{
  "arch": "vit",
  "model": "self-supervised image encoder",
  "dataset": "microscope photos of single blood and bone marrow cells",
  "train_examples": 194171,
  "image_size": 32,
  "crop_scale_min": 0.2,
  "horizontal_flip": true,
  "translate": 0.12,
  "rotation_deg": 5,
  "color_jitter": 0.4,
  "method": "simclr",
  "norm": "rmsnorm",
  "norm_position": "res_post",
  "activation": "gelu",
  "mlp_ratio": 4,
  "head_dim": 48,
  "fused_qkv": false,
  "bias": "all",
  "qk_norm": true,
  "parallel_block": false,
  "inner_norm": false,
  "patch_size": [4, 4],
  "conv_stem": false,
  "layers": 10,
  "width": 256,
  "positions": "learned",
  "pooling": "class_token",
  "projector_hidden": 1024,
  "projector_out": 128,
  "projector_hidden_layers": 1,
  "temperature": 0.1,
  "init": "orthogonal",
  "optimizer": "soap",
  "beta2": 0.999,
  "lr": 0.0015,
  "beta1": 0.95,
  "shampoo_beta": 0.95,
  "eps": 1e-08,
  "precondition_frequency": 32,
  "max_precond_dim": 1536,
  "one_sided": false,
  "adamw_lr_other_params": 0.00082,
  "ema_decay": 0.999,
  "steps": 8900,
  "batch_size": 128,
  "epochs": 5.9,
  "lr_schedule": "linear",
  "final_lr_fraction": 0.1,
  "warmup_steps": 260,
  "weight_decay": 0.0,
  "adamw_weight_decay_other_params": 0
}
Rows from block 4 of a small self-supervised image encoder, named by matrix and row number. Rows with one number belong to one neuron. Each number is 128 + 24 x the weight over its row's rms, rounded and kept within 0 to 255. All counts start at 0. Numbers have three digits each. After the name is the row's rms in percent of the matrix's.
After each neuron's rows are labels from the 100 images, of 14976, where the neuron reaches its highest value: "strongest on" is what is common among them. Only what is clearly more common there than usual is listed. The data: microscope photos of single blood and bone marrow cells. In brackets: how many of the 100, against the usual share in percent.
# fc1: MLP up (model.blocks.4.mlp.fc1.weight, 1024x256), inputs 86-171
# fc2: MLP down (model.blocks.4.mlp.fc2.weight, 256x1024, transposed), outputs 86-171

fc1.367 096:160110101131142120113083122128113122091143128130181101156115143104111102119122129108140120141111116179155133110101137121132149126117080111137080174144137119116113104119140121141138124124040157149203155122090123120122095175132114143146120083135137128129132116
fc2.367 099:142130159106182115116125152162120129176106141169150105152127098116140142092122100133150126100109116113111132105121145127125127140131133133141123132132131093138104098155089132155159105158152102127127128064108107141140117134127136065145096147104153117123113147
strongest on: cell type: blast (25 vs 6.1)

fc1.670 108:087171178123079140099084144137129145115121164140133085114127122089080136110148172148127130151169101126163146105100105156114095112132135093138133149115107120097138110133085138164101153092101156115097163142171142153128152132102137115105114118085111137169145113
fc2.670 095:160144126137161112139156155153111150168125114146138144126161130196144147114122142170126167111128117113122145163144146124180087183152146122080149123111104110130104115126099161114127130140162105102160109099150120146105119111162155141106078158161083145164131112
strongest on: cell type: segmented neutrophil (52 vs 20)

fc1.233 108:086108163191137128109125164147133151147123127178135119136107117104152115148105124129110117088158142139103108098142105116160113155146103149122122120083128135125106098095119133115103135131161130158147119133130122139144141125159149120113127148152099141167128116
fc2.233 104:146137114152102159098105153141185128126143132086143099131136067116127122105135108114085132198114151115124159103148077180109132101122131126146121107161117111138125095103136191139187141111146154088157113152128138120108134105126147129185128122065115129097118126
strongest on: smear: peripheral blood (48 vs 16.2)

fc1.606 103:101111109136096133135108115116168133110144134151111188128129111108095166148102136177086135075147154081140129127092122122120092160159161127117141147084096148139114124113149119110132138106121120087114116134121163178155114133158108130129112118106093139107108110
fc2.606 095:118104130100151110094105137132130179153137101158118110124147157109127110137121102129138120162145132161100105102171106127098154117102099094124094054135178114108169079118133130111136085157153101138109136110135148159122129114156168134119148126100130140115176117
strongest on: smear: peripheral blood (41 vs 16.2)

fc1.577 091:136114113127120111124149162132103147130086122123126126121092121111090113148137130116174145137129132164117109105129199115146125111118153128133148131068165135142132118105147136127183123115131105097149101097157152161079143089160122116087168150139161126114127105
fc2.577 098:131118136140138151125122135127096152093104121054136176133113130065123111142117132125092123138102122182123133130182109100181150118134151122115144121106149089141077126085123173134160176146143085109127133134094133140129156134129107159145123122170140111118094087
strongest on: cell type: lymphocyte (62 vs 15.3)

fc1.230 095:102127161107130163143098150142159167115148116102120093135127166126113134094122125143119098121109106124084195111138102135091145147104169160095146148123143128139139062115202117171112103122144140134138110132120080156111144127135154107131147120153143093075150121
fc2.230 097:160137132146099102107141120129140148120135117157113117103112089138110124130130147086149127079134135164128154132130109119133113137092146116073156127162096156118085128133093095129145094117073119138059147117107144087133109122143107134189135146125107160115101103
strongest on: cell type: erythroblast (37 vs 14.3)

fc1.162 115:159143105157138123157152128147153129121133131124138088167082085126120159112144108118081133154138141119164142123149126140116109092135131136093080102127097155116139123152065143133178101158117161128070112166086157139122179142088156138118088121128134120096127111
fc2.162 102:128138128124092099099074165148158137156116165109165123142141119117099124134105170105162142139132130149137147123130137140117120156076117113144149080162119119158128107090108124105144136150134156135148127104099151138098091071147095111133113138142148119136136139
strongest on: cell type: segmented neutrophil (51 vs 20)

fc1.478 085:128112084118127080102158126146135139148152099158152119100101124107112142140075125086146137138167131076144142118101116154112086118121125090113126115152122130112091124108125142121128139109119085132096139133066111115114162097130136120138096128099136159117165162
fc2.478 092:149113099085165113149124132149093119125101128156068145129106224126120119156126111128149179158113124130134117131169106139128148111102113110169161097144141132147133140158124168097140138147101147117121128133098089131146127152119155122155147142090127088138137118
strongest on: cell type: segmented neutrophil (63 vs 20)

fc1.556 090:151134147122139118136159128155146127159128096148141118198145141097102132113117149093130138113142147124112083201125153091097087112095063151151134091148121126166132124088153150135132129076100124116118169124137129121157129135115122117130160149141077132121131092
fc2.556 106:106122133122161138143127126110157119120209054140134128162152082125098136042101149124114164147092145131116112135126121141112132132116151144127130078132172113139121154164129131132109145098142136127085144158123144138090167131099113158140172158170131106132106109
strongest on: cell type: eosinophil (87 vs 4.2)

fc1.81 112:117176125153133160120183138151151158107137129134126148139136094131138173114168137149122123107125134120133124135108085128145167163106143090137130155146150130115096118144145100133148113133119134124130091130143116149101118123152088129137108136165118104149085138
fc2.81 112:150123128123102119111105099137092137113167106151122103119125142099116103141103143133117105107101103145155130126119118130137126104147162125114139130139119133130087098148123143161119093118110120136089104096108117087142127131062109126189163154096140141086115134
strongest on: cell type: blast (27 vs 6.1)

fc1.380 109:114134147080156122158105125117114142129136116152132126199135101160095130123084120102147128128131103159115142129185167119108115136131093172108155131113163115139140137127156136138106137092097103133074132119141111136127161117136126125127136116149138086074156109
fc2.380 110:103148138120104134140127109130169128078159113135176119118144093136149136132153142118105130099127116170101105162146129161122124123171161163131110105136092145115113114124178138097161105118152132066129117130135121161130118118111128129144130083125151094082127099
strongest on: cell type: eosinophil (51 vs 4.2); smear: peripheral blood (41 vs 16.2)

fc1.602 091:102169113131121110159118115111141119118136145103104162121128102087153164080135128119129164138102183146127132146092109083115139097105173102131143147105128088086109138142132149138127153128124136107139130132091115113144157121126158096148124130126118146127115115
fc2.602 087:110173142096092097103123137130136160120127135120154103129121185138125125176133126095129108093133147127132136116155118126115136083115130104134154129159139172151121135120086131114133092152141095126121160107114133127146133100196122117145118160114156145143147173
strongest on: cell type: artefact (27 vs 9.8)

fc1.171 116:108108130172118101128130140140111141077139129112127142124068162141141090118111150153144118143070134131140168138091111145106150122122114097114132130120123176124132106102109072152132141104125133113152163139108117204153152122166124134119121100079135132182093098
fc2.171 103:113128158111096123145076098139125120187124132121107141131153106124101164088166101091138144115147133107117105113092155103127083142146144119132142174087160109124096195128101126139092129148109167151122164123156164142153106148134172118145159143108110142112129119
strongest on: cell type: blast (25 vs 6.1)

fc1.735 090:153089110079091061112122102121124137110091118138153160127080150143126136103101133129163134091124151139132126122156132133073100096115109111117099117149128101173135127146146142089129139132098178116130130141134173146129132115147141152163087088150140125136174128
fc2.735 090:132131127158167154161107137116122092162118087103120084117119117095138110091123110131094127100140144099149117142131119150158113107152126137124115132103166127108123126125141082168131112147114149124116102122107136137106149154140128149121155176103157086143117111
strongest on: smear: peripheral blood (41 vs 16.2)

fc1.458 099:163145120146109126156138106151081089079135092150154097070162113113106121109152081132165074125122147122173155130129110144086127133097128128099125117147098129126104146109094121110151125163152131127089169151118134102079106141165149121138172106109101156192138142
fc2.458 095:092120110160091133157136130124163143156106122111146141148108111173104121130105151150074140110150125108122140103111094137143129117175109088149161133160183096135125128127144129098099098122129138162133143144112100118129134146118156122095112156121159097094152158
strongest on: cell type: promyelocyte (28 vs 6.4)

fc1.59 094:104153113172142129122143133146091066100149139110131129166163113110132173116095103119148150099132099140111163117167117113080087162137130102102191163130107132131149082114138121134130146126154118132125159142145166111148133114106138124090113092147146155082137140
fc2.59 103:077145124111100136157093144084153130126187132122183106150112168156159117179156125164141167160132093144123171097149122125100122123107107130137153141159108087112132130151136119090127147145137139130126106094121103131108141136112155151155155126115113112121090150
strongest on: cell type: erythroblast (46 vs 14.3)

fc1.69 102:113113133130126158103137126147151151106148126146123114134161121166150094098102146142164115114103139124150148116146135106154111133101159093161145104115144080149089158137136120112140099135171168126106171136134145130151164178123106134096162104144156149120076130
fc2.69 104:090147115145128085144188143085125107112122134167095178124084116101161109105137140120096112129151192166148109061133056126124151125137112142106104125145131098124124076107150132118137165169152078126156102123107140111097157121145124083109129141108140117110108141
strongest on: cell type: lymphocyte (45 vs 15.3)

fc1.70 101:167114083080154111087130110107152133138146147125130171136134169133150134139138143109073141118107108088151109126110149114125097117117147116128133104130098146181123082078097133089147109138151087089136145091130137144125091166121107114102151128117151130112133090
fc2.70 100:110104173141131102140093126142158167070134172110120156138116169143103108076123116140086118102116103106100157163132142162180157143108109113127124136135132123137085099132117139147135127154126164090124126143122106133164132144134182118128126105104089126161084143
strongest on: smear: peripheral blood (42 vs 16.2)

fc1.237 107:162129166103125136133137152132115149139142135119093176106148133106121127131124168076107097127113121143132110107122132114091135089177123121112087123146094085127145145140121136119127153155154155159134157139105113085138146147116150132139081117150139124103108120
fc2.237 107:139162171177164155124131110115152118145138114124142126108149147092089140144136153134107148114095105132107108134128106182131158123103111150123179136121120062111128160127123132141096139151116086122127166131145143142139102101135110117099121100174112079138126115
strongest on: smear: peripheral blood (78 vs 16.2)

fc1.539 094:128149134119114095144160118139118095168120125113123160080102118112149174116115119112133118101139088155084088155111120127138135105150139104102180157136172155124144188106132121143147124188130094126089127157100137132120141161158118144115148122127134114129109111
fc2.539 091:121132116060110136141146129153146116106121147167119110126118122152129103142151147131138117089124142148140163178149123112161087147103105146143111135154109084145106128113120161174131112144117149142095156084147109159136160126131120138140121152136136134144159163
strongest on: cell type: segmented neutrophil (57 vs 20)

fc1.287 114:131134041138126117115121119142130112109077114130119100098141170130086109157140129118148105146088105121146085142096099120110143162148136108147128145134145135098112093170151132180095109160098130132128104156124121147145139140153111154143136099098172123167157141
fc2.287 109:127095110120093137110171140105126140116143127122095113148110102117111149118128188155166145147116094126159150114104105120140095107088101124132125173129124125123166127122118130154134107132110112116121125113132113145166099129090142125166127113154108131136101113
strongest on: cell type: blast (35 vs 6.1)

fc1.673 100:118117123148167108155111146124156117100070175107167142097151176120146157166154170138135125098146139080184134108128129117144078180133119127088132161150133120147123112135157119151144090114167141106151149122162127147123089106143129095120135150124121120156151150
fc2.673 095:100138126117110118112111101114136135137132113127118117131105072101132106124145173145123149126100111093107115088086128112140126139132123187103143125109128140142149136114113111128114091095124082119159168074139160129175136161098110168150110134146120155103135126
strongest on: cell type: blast (36 vs 6.1); cell type: artefact (29 vs 9.8)

fc1.10 099:140094115163131100146127112161139154130111092120122103097110160125128114104163122144124129136160124101139085094145119102149124141098100136133116118070122148128069139137106122136164175133132087133111099154174134149124131126148170126112129132146146141166157112
fc2.10 106:138074089103139154138142159129144124144168155133134077098150130146114151119115114141145115142103134157133147137135094080087129116131100112146171182191105101144126148137101165093150126165138111163126104126115129127142153102154094159086114142077138104119150124
strongest on: cell type: promyelocyte (32 vs 6.4)

fc1.522 091:128099118143091147097104127170106125127163083162130138159157080104086120146126109088165119149133089148160146140144158136122141134119125115131093129120085103134159134180163191143111107098104093115093085129132166110153139166131151101102115169128114108111131113
fc2.522 089:175088146102161119122157110139101173127119133111078115143105143137124112115148198112153110133124119113102138172163147134075136106120137167120127145106169123114102099103123128123140164130143175110121163131151137148098139085119167140114059132178145167077130155
strongest on: cell type: lymphocyte (35 vs 15.3)

fc1.58 108:146158148166125116135117124109148146132156083135122097118080131113102114145110126118123091121129103155118141112110186083133131133111129128125128108063146117127118125131145111092128133148129128139102151106129161107148155106132121107107167161128144096148100081
fc2.58 106:158108114128146109118136148110073083105129136161156087119146108129165115138109140118104106159114163116108108082116150156133127129178116102101106137100149126077150142124091126144120113134112141133100129130144134106165131145132136135103121114134165100090131144
strongest on: cell type: segmented neutrophil (49 vs 20)

fc1.133 099:111130098142152143140100139138105119094109155142148139129186130127122097131129145117126148146152110105139110126069187117073118123151120132149136096168135143131130098174142175136161096129115104149110103141131158139103140147131134124117126181136156103118155147
fc2.133 102:167106143091143128107148130138176137130135151109132129125099122118160130176156137123104117127193153117172147127150131104115103111146126138172140158129138185184150119155064124143170138183162139092091116171125097129146133100127121123077116125167116114120105101
strongest on: cell type: segmented neutrophil (67 vs 20)

fc1.345 101:123138145135090120159096128131137130089107143163151145126151123085115079155095108084139092102087116132110127114120164159152113119136121115177175143078136099123191105119098115086123106144096130123129125107152163098143123124155130117146131134133132169092126114
fc2.345 102:192187121122177146141148145140103109121112158145133110108129128131144145148085094130110164103179141081103160137125145097096174134160119094116163181108110117119105150119145183107116132110161117160132136101143118107141121113114116110110151144178107125143092089
strongest on: cell type: segmented neutrophil (50 vs 20)

fc1.596 093:110181160132105098150116167152170153176113137170120132153121155161122095102186114132150117156131118123178143125102119141117143145142142128145075144096099163154150141119128092128138187185157104105114078139112114121149124110114107114170149126117131109138178132
fc2.596 090:156112087134129104137151143105137134139150088088151137138115115104146106151122113171180092132141143106154137091154136159144158154131106108119131126123142130147136169081116165142111123091174104162113121161093137161146100139139138135150139142089118147087087136
strongest on: smear: peripheral blood (57 vs 16.2)

fc1.250 100:132144117160140141136124156147165150120125125129131178128140097099143120129124115118152155122133085175074142158139145091102096121147153146123112074111169095089128132113097139117127147167123080178112124152107167176136162070120158120121109145144149091108140132
fc2.250 090:102120186085104108098096151110135129090118125091156080105145151153133165115115110157141117108133124083158106122109155162089196122153117151128133132173116156139156119157131117157090081092106114099090130125079095139140118139094116190139118149137077109105138097
strongest on: cell type: erythroblast (57 vs 14.3)

fc1.692 097:116142133158136200130120122131089169128081102162122146170123112143122128191116102152103105092166129141128134099128107127131151122132112124136123129101184123138149148106139155199173151135123096119099123138145147107142097117142095151125144124123127079110133159
fc2.692 091:113124107134114163141141181125143114150144129097106159133117125146083161099076112122114129136175118136139142103111154129137111112137149109101194127156106116119166129139124187113131124141142138153163120146143150105092158120058117091115124129150116135138149103
strongest on: cell type: segmented neutrophil (44 vs 20); cell type: artefact (31 vs 9.8)

fc1.533 083:125122135135108106078130100147138146098089148099121149116150125104123071147200115106164139138137129093129110181134114128137109092131128091107131190112159146127111134103136143136121098153140121127135149126118102122107135155123122122123090076147111096159145140
fc2.533 075:120076111151146129175149132128110123090100083173127099096111098132145175148124152123107169131125120145132127115124126177126157132118141114150099126085131096124108146109103134104087187147128116132140140126206143089091112091087123113172111168100108156095100126
strongest on: cell type: segmented neutrophil (40 vs 20)

fc1.401 096:129122074102127136133139123136069138113110132126118159097134121150140129110107156113116149128125136109118104115157151103115133108111127129110103108084168134132155112117102148125101118128129148097096134108151140139136196101153134091131144125110100138172109106
fc2.401 104:124079127096120112156109099138130128122137144077139104140176125162087110133151150115136109125096079124102107138120145063110130124125138115146141185132135113131129164143125106146131152122136150130124084135158137175167145123090176161142148132079110147144139145
strongest on: smear: peripheral blood (73 vs 16.2); cell type: segmented neutrophil (41 vs 20); cell type: lymphocyte (39 vs 15.3)

fc1.674 099:110100096120141070158144076083132102100159132128135130060159130095120126092111166137140114108160146159142139120118123113133151160136159133124146138146101119111162148098118157106113150149113116120125156159133152144132118102150142152152161132086152123158091153
fc2.674 105:137075120122130120125109124134123106127117132104125192146139142143107134126093182092099140130112117136148108136119116107133170147140141130179138156131142122117152124143125128124174131144128139158130096118131150134156128059108131162193164163078150112117108144
strongest on: smear: peripheral blood (56 vs 16.2)

fc1.248 106:153112138120136128125129152140095086119113157124089160148143151130128082136121123147114134135148092093117140118176152160171166117118150125099111107087095154112170079147097128152143120110138081115086082146089151173129150163101089127154155097130139085148128108
fc2.248 099:089156090114145127162129140152131142129110131163129143087133115143098138136163153152143136079141100153143129185159167125115154146175135155163103165144117146146134118144142136144144149116132160116128153145142133113168095108126121135088182115127127164171124143
strongest on: cell type: segmented neutrophil (59 vs 20); smear: peripheral blood (51 vs 16.2)

fc1.392 091:135140064134129146132110139084113137114159124109123179140173126103099107104098139124196121140119133097081127182156117099182093115156116112121125101105106128154106120152103168130144068139142109172133159128162151131136180175142134121185126123124144129136148131
fc2.392 090:093062148162148133152126151150144137113098176131146150143114136102130137122112115065117171116134153146140095099120127123145118131128150157124128086101118112107136129147177104121096156149146154114154114105079111135154105106101114095110143143114113136105122164
strongest on: smear: peripheral blood (61 vs 16.2)

fc1.697 099:097157126137149137143157158135117176156118125144083153102143123157110114134105104146136158110136163131098139114077102128145131147070119161140162116133105125150105138083111103143120146107114126099130146160132096111134148148156125130145088094151120185153120141
fc2.697 108:123105109094123097104066112147131083099166152115124126137090096134129128124098118108129124135129116138158147103119156126127119115132136124104146166120112143132118181127099143133145090148099112130106100143151123155141142105124131151142078100161109148122106139
strongest on: smear: peripheral blood (70 vs 16.2)

fc1.8 089:065108141118118122161104127122122125122128142105137153123145133097145107130116121058135136140133068111119132098141141118125134121132173143105134112130107130114072178120143126151136131156121129139032159119119141123154118140144127136144159136102144156172122108
fc2.8 096:110130092142137101159091105103177116165135122156111105142097149132125124065158117129094171140142105139146131107108131115129122128123120164179134114093120171150116127131128106107102096094147129085137094153157093110125099107101116148209139117105106128142114104
strongest on: cell type: erythroblast (54 vs 14.3)

fc1.455 109:122155090125116123119118108175109147109119115133154144140125075126130160193132140125115109187118100128120081099151119133135189129122118121113110139114168130130099140162120105081074164125157134116157130164112137190085153144109111100104104126150115100139127146
fc2.455 100:145122148119158112136059150167143121126138160140163121120103130121113096107146138163109121151141149081124110134094120166138157101141123128125128146164099123155118125141118093092165143099144130138131101145114151104140124115116102131135133111168122152107121108
strongest on: cell type: artefact (27 vs 9.8)

fc1.599 093:105117111137127143134132145150083136095144125140131129130138109107131167128102115089101109141107146080152122127062131106131114133135149096117207115083161124142093128098077142153165147102128132133130116090118140129109107127199124097161133100141114155173115128
fc2.599 106:145060130108192125091117143152133170158167095144131154131176134096139134137157153120099141135114100119140094113153119123092173125124119172131104102129119119164124201152130139161061111115128138118108139131135120129130129133124142114138113114103092138151131135
strongest on: cell type: lymphocyte (38 vs 15.3); smear: peripheral blood (36 vs 16.2)

fc1.148 111:118087127084141093110082126159159146117176097109134073120165126112099109135173145123110098120155117130134104147121142129138079127115141145107149117119143137156108143111136104131152120156119138116111149167121109094114159132164149129179136132110083134173115171
fc2.148 108:129127162099079104117125142095162124141116113090108133076084119162102105099120115140134119120147138118111133083114139124118154136153138151113153143136121123121132144149130149136156104150112135175124160108174122162135154102058148145177176094120142114137142150
strongest on: cell type: promyelocyte (27 vs 6.4)

fc1.324 098:133129082108133117161149086134108142129108116135140163131098109125135107064145121128103128082119064158149072117141116152143170125135149152101131118143149121113122135148107134087110145128142128134103155105125173125138168161110140096125144123111133128115115120
fc2.324 103:141140100122128096149090177106131119101160109127166148111134126137116106095122116133114135141158127086079146126138072121128162151118122131103151100100132154108148143140144173129119182131093147135160127091126116108129156152146118158096159110108119125137151131
strongest on: cell type: segmented neutrophil (54 vs 20)

fc1.144 115:122168091115121111118113102123114187124117097137161135098138126106143126137133127132142130064104108129120143134144152156127118087129119116168149151095130139107118132117077152120109085168136138149125128102098191151131079129082131121128097096118107136168148140
fc2.144 105:126118127137115135117105114091119118141130175148172143122153114100157137116130145069149166097112106155151134112118128145124118112116110153135081122147139058159147127120145122131104151119166174139121113125105065101085151121147150098140126148143112209116135110
strongest on: smear: peripheral blood (68 vs 16.2)

fc1.323 103:088134056104126162151096121139107092138146148104126129122119166141152170153145121121131113159092118160096141144141130160119139127108087143157124124168108095138133122131123134136130116120162120118124152132099118138112083111126124120151109124096094116140092179
fc2.323 096:131100141113124114157114128125138078093107139141111113145104133115161067153175098092108108130127147118123140128146131140127139097123116091083144116167102112108135146134114123109139130136085151154121113085129118131160081096154150164120131135155158153133151122
strongest on: cell type: erythroblast (32 vs 14.3)

fc1.342 099:139124117132145142147134155131184133126188111075100112124139166100137137162096116142177090085137121082164133112143124084092120132123106087119106140135177150156179148119140126139139148101114099158152149156086148135110124145111109118129158139151151113097128124
fc2.342 096:083099084108130133118089118137128086155143119154128154119126106110130118105144148108127130098108143150157107155103127163161149130115148098115138067170139119115102139151137065161097109152153149125140145123149113133152095127148166119104161145118134140129136140
strongest on: cell type: segmented neutrophil (69 vs 20)

fc1.503 091:141141155140122135140148120120158076118103132117168162164133098084096110094089100162121139133130125107114139166145121130138142124145092109112154132080116114102145131162109124145095138166149152132148158154138128148114134144165109095126152130142127121096122151
fc2.503 094:151157106154114116110108174140106105084099131141141085122149102162135179137102114129118135087124122145146179117115122119133109118089126142100126103136135153102100117080157111142136142112147117132119129115096104102144118127122127141099136103104097123127113161
strongest on: smear: peripheral blood (45 vs 16.2)

fc1.567 100:143083123153118127170126137124124137090138111076132141103116116134134144086095101131131094119135090125080172120122156112158139094087131125118117183104130147087145108126093095075115105131155121160112169088146128121130128105144138155106138105094128127124086083
fc2.567 101:088168099126101168082127085110077129153118095087116152156125122145115050153161162106139167134126102153120117118109129123114113128151150137155131130122147104166088122159156132128124125125106178101139105112129131151156117154082142120138118118107138124118141110
strongest on: cell type: promyelocyte (35 vs 6.4)

fc1.145 093:143190088134130077141113099143128136133155146147171176112134060131160133127100188091144114112161103153128146136126138112129165134136155169106126161112135120136136124144124114130139153189121132149103133072121176166126131129132119123087089144160127098177138124
fc2.145 090:152095139130170120140104149119148112174140135095115134103111119121125100157126138124137150103114166160136147137174113107123145121117178104112128128155088068115154169155130146128110103122135096156134139102145127130135082132099114142145140114112118148152155104
strongest on: cell type: erythroblast (39 vs 14.3)

fc1.639 087:180099096141113171113104150130140165107122178132127146110121121131099141143117104176144117126152134144106151128115097129135123146083112155144160123117100165110113103118130129106098093083160118096138122121151111166144094141146146117124155111118107134131063130
fc2.639 097:147145098145140117087148189114105109074093131106124130124126181120151114082144110119119132178156129121115138140103113167124145176126104155153101127090084091118105124123104090175147156091122136101147162154146146146159132171130107135161142141117124169142118081
strongest on: cell type: promyelocyte (32 vs 6.4)

fc1.61 106:102056136160099110147152113143123176120099138142106094073122143136162094118091123154190112110120118135154149111137140097130111141133123104131088180111116117167134142131143094127129124125143102116153124157150143121120114114158163129189097097114096182123119135
fc2.61 109:155102144134147132160132142133103087116106153086134076118145080137144135131157139148138138140129114156131129124128137162091136134143135124125149110111152140156131192115101128124142173100196126145163112147108135120097097122143103082092071102132148093110108157
strongest on: cell type: segmented neutrophil (40 vs 20)

fc1.23 098:122115129110109128122139077093107137119160116104145111147131028124142080127095096099115175126141144150130121157153153132103163133128125113129159158116145094135107160117101134086103089139136114139111110088146183090124151156122111123158142104176106137084153156
fc2.23 093:122159103134132144140146139164158128099131126122119122194117140137145165133122135127114122117124128147096168145184108138082163163134162168146136142105147102129141153092113117169134121104115125126112122177116107098114123119075164146108132092174182089144123109
strongest on: cell type: lymphocyte (49 vs 15.3)

fc1.246 097:112134134149115089115130120141159175147138121122167131127147143132109071136159172109098128154147096122145134110056115073136136143087082133137124130117149073163107146124104112158153107154090158123155141159151144109095166164110121127132125167183107074140096147
fc2.246 090:070142155135154135177130146136133105100101139117136111113135163133105118133062117088116131145097136114141132137116135140119127093164155113159160162091086192180129161134112140130115108091128132101100137109126126157115125119170098108168077074110124164133118134
strongest on: smear: peripheral blood (64 vs 16.2)

fc1.565 101:152109088130138144120145130142154163095144167128160133117151134125125151148108168107150129117140113128159122121106135110109120114091114148114077099169144135107162093148135113090125166123146142120128175126133070140103143125124149177151160139118168136169145156
fc2.565 100:097140144067136131141116129109072068170117125103149112136131129092146097129077126120122140100097163133104130165149079099133125129121155149103129116086120104113096120136127080128143114165127107135127096159157115133164132121158126083087128165098106127076111109
strongest on: cell type: promyelocyte (28 vs 6.4)

fc1.474 099:156131147155112133175140125121117122118131093145096166125138105125145095145122111143132132126157125106104120143152118116149107096121126110106106136108112127156117158153098104143098104133155150123122149128099168116080106125136123093093144109093129184145137119
fc2.474 106:129097141123123119141130125169164111118116164104090124107128125150149154150125136108133102134123111145148151113144140130117127154125143129129141117098114107127142101153096114137147121078145125146149115112136131136117129117164097112119099102116111157164147179
strongest on: cell type: segmented neutrophil (43 vs 20)

fc1.685 106:146095116166099121165127116114136123121152127128130084146140162153138131141121123123149111103133131087162153161090105105108163115122127143149164114160090147152146112114150146060106174147099177148115091147178134090142176123146199148122139134122171178179137151
fc2.685 102:134117146107093103116144165132116110165098120157152130115152098121131117145119124138162175127143137178123097105193169161125131136158166127125120116103123108121127158114103133182095126127134119107098124140055120143146165124142090167108108127085118125095134122
strongest on: cell type: promyelocyte (33 vs 6.4)

fc1.632 100:120107150127108153116144130135156146110113107107110087136135120158142150163155118131121127111129151139154095120114077089110114081105084097152147120123105123120124091187123100129122117135110094113132179114127156138104163119110125091085121167142146144132061122
fc2.632 106:081114100146124103096155140160132107113110173167141140108145085136105153085111143123121114106084126150151077096168112139189132141111118142128076117124138139141126139118102113133095140140149112137153107115118145114130111124151135096131169108152148146165130139
strongest on: cell type: artefact (51 vs 9.8)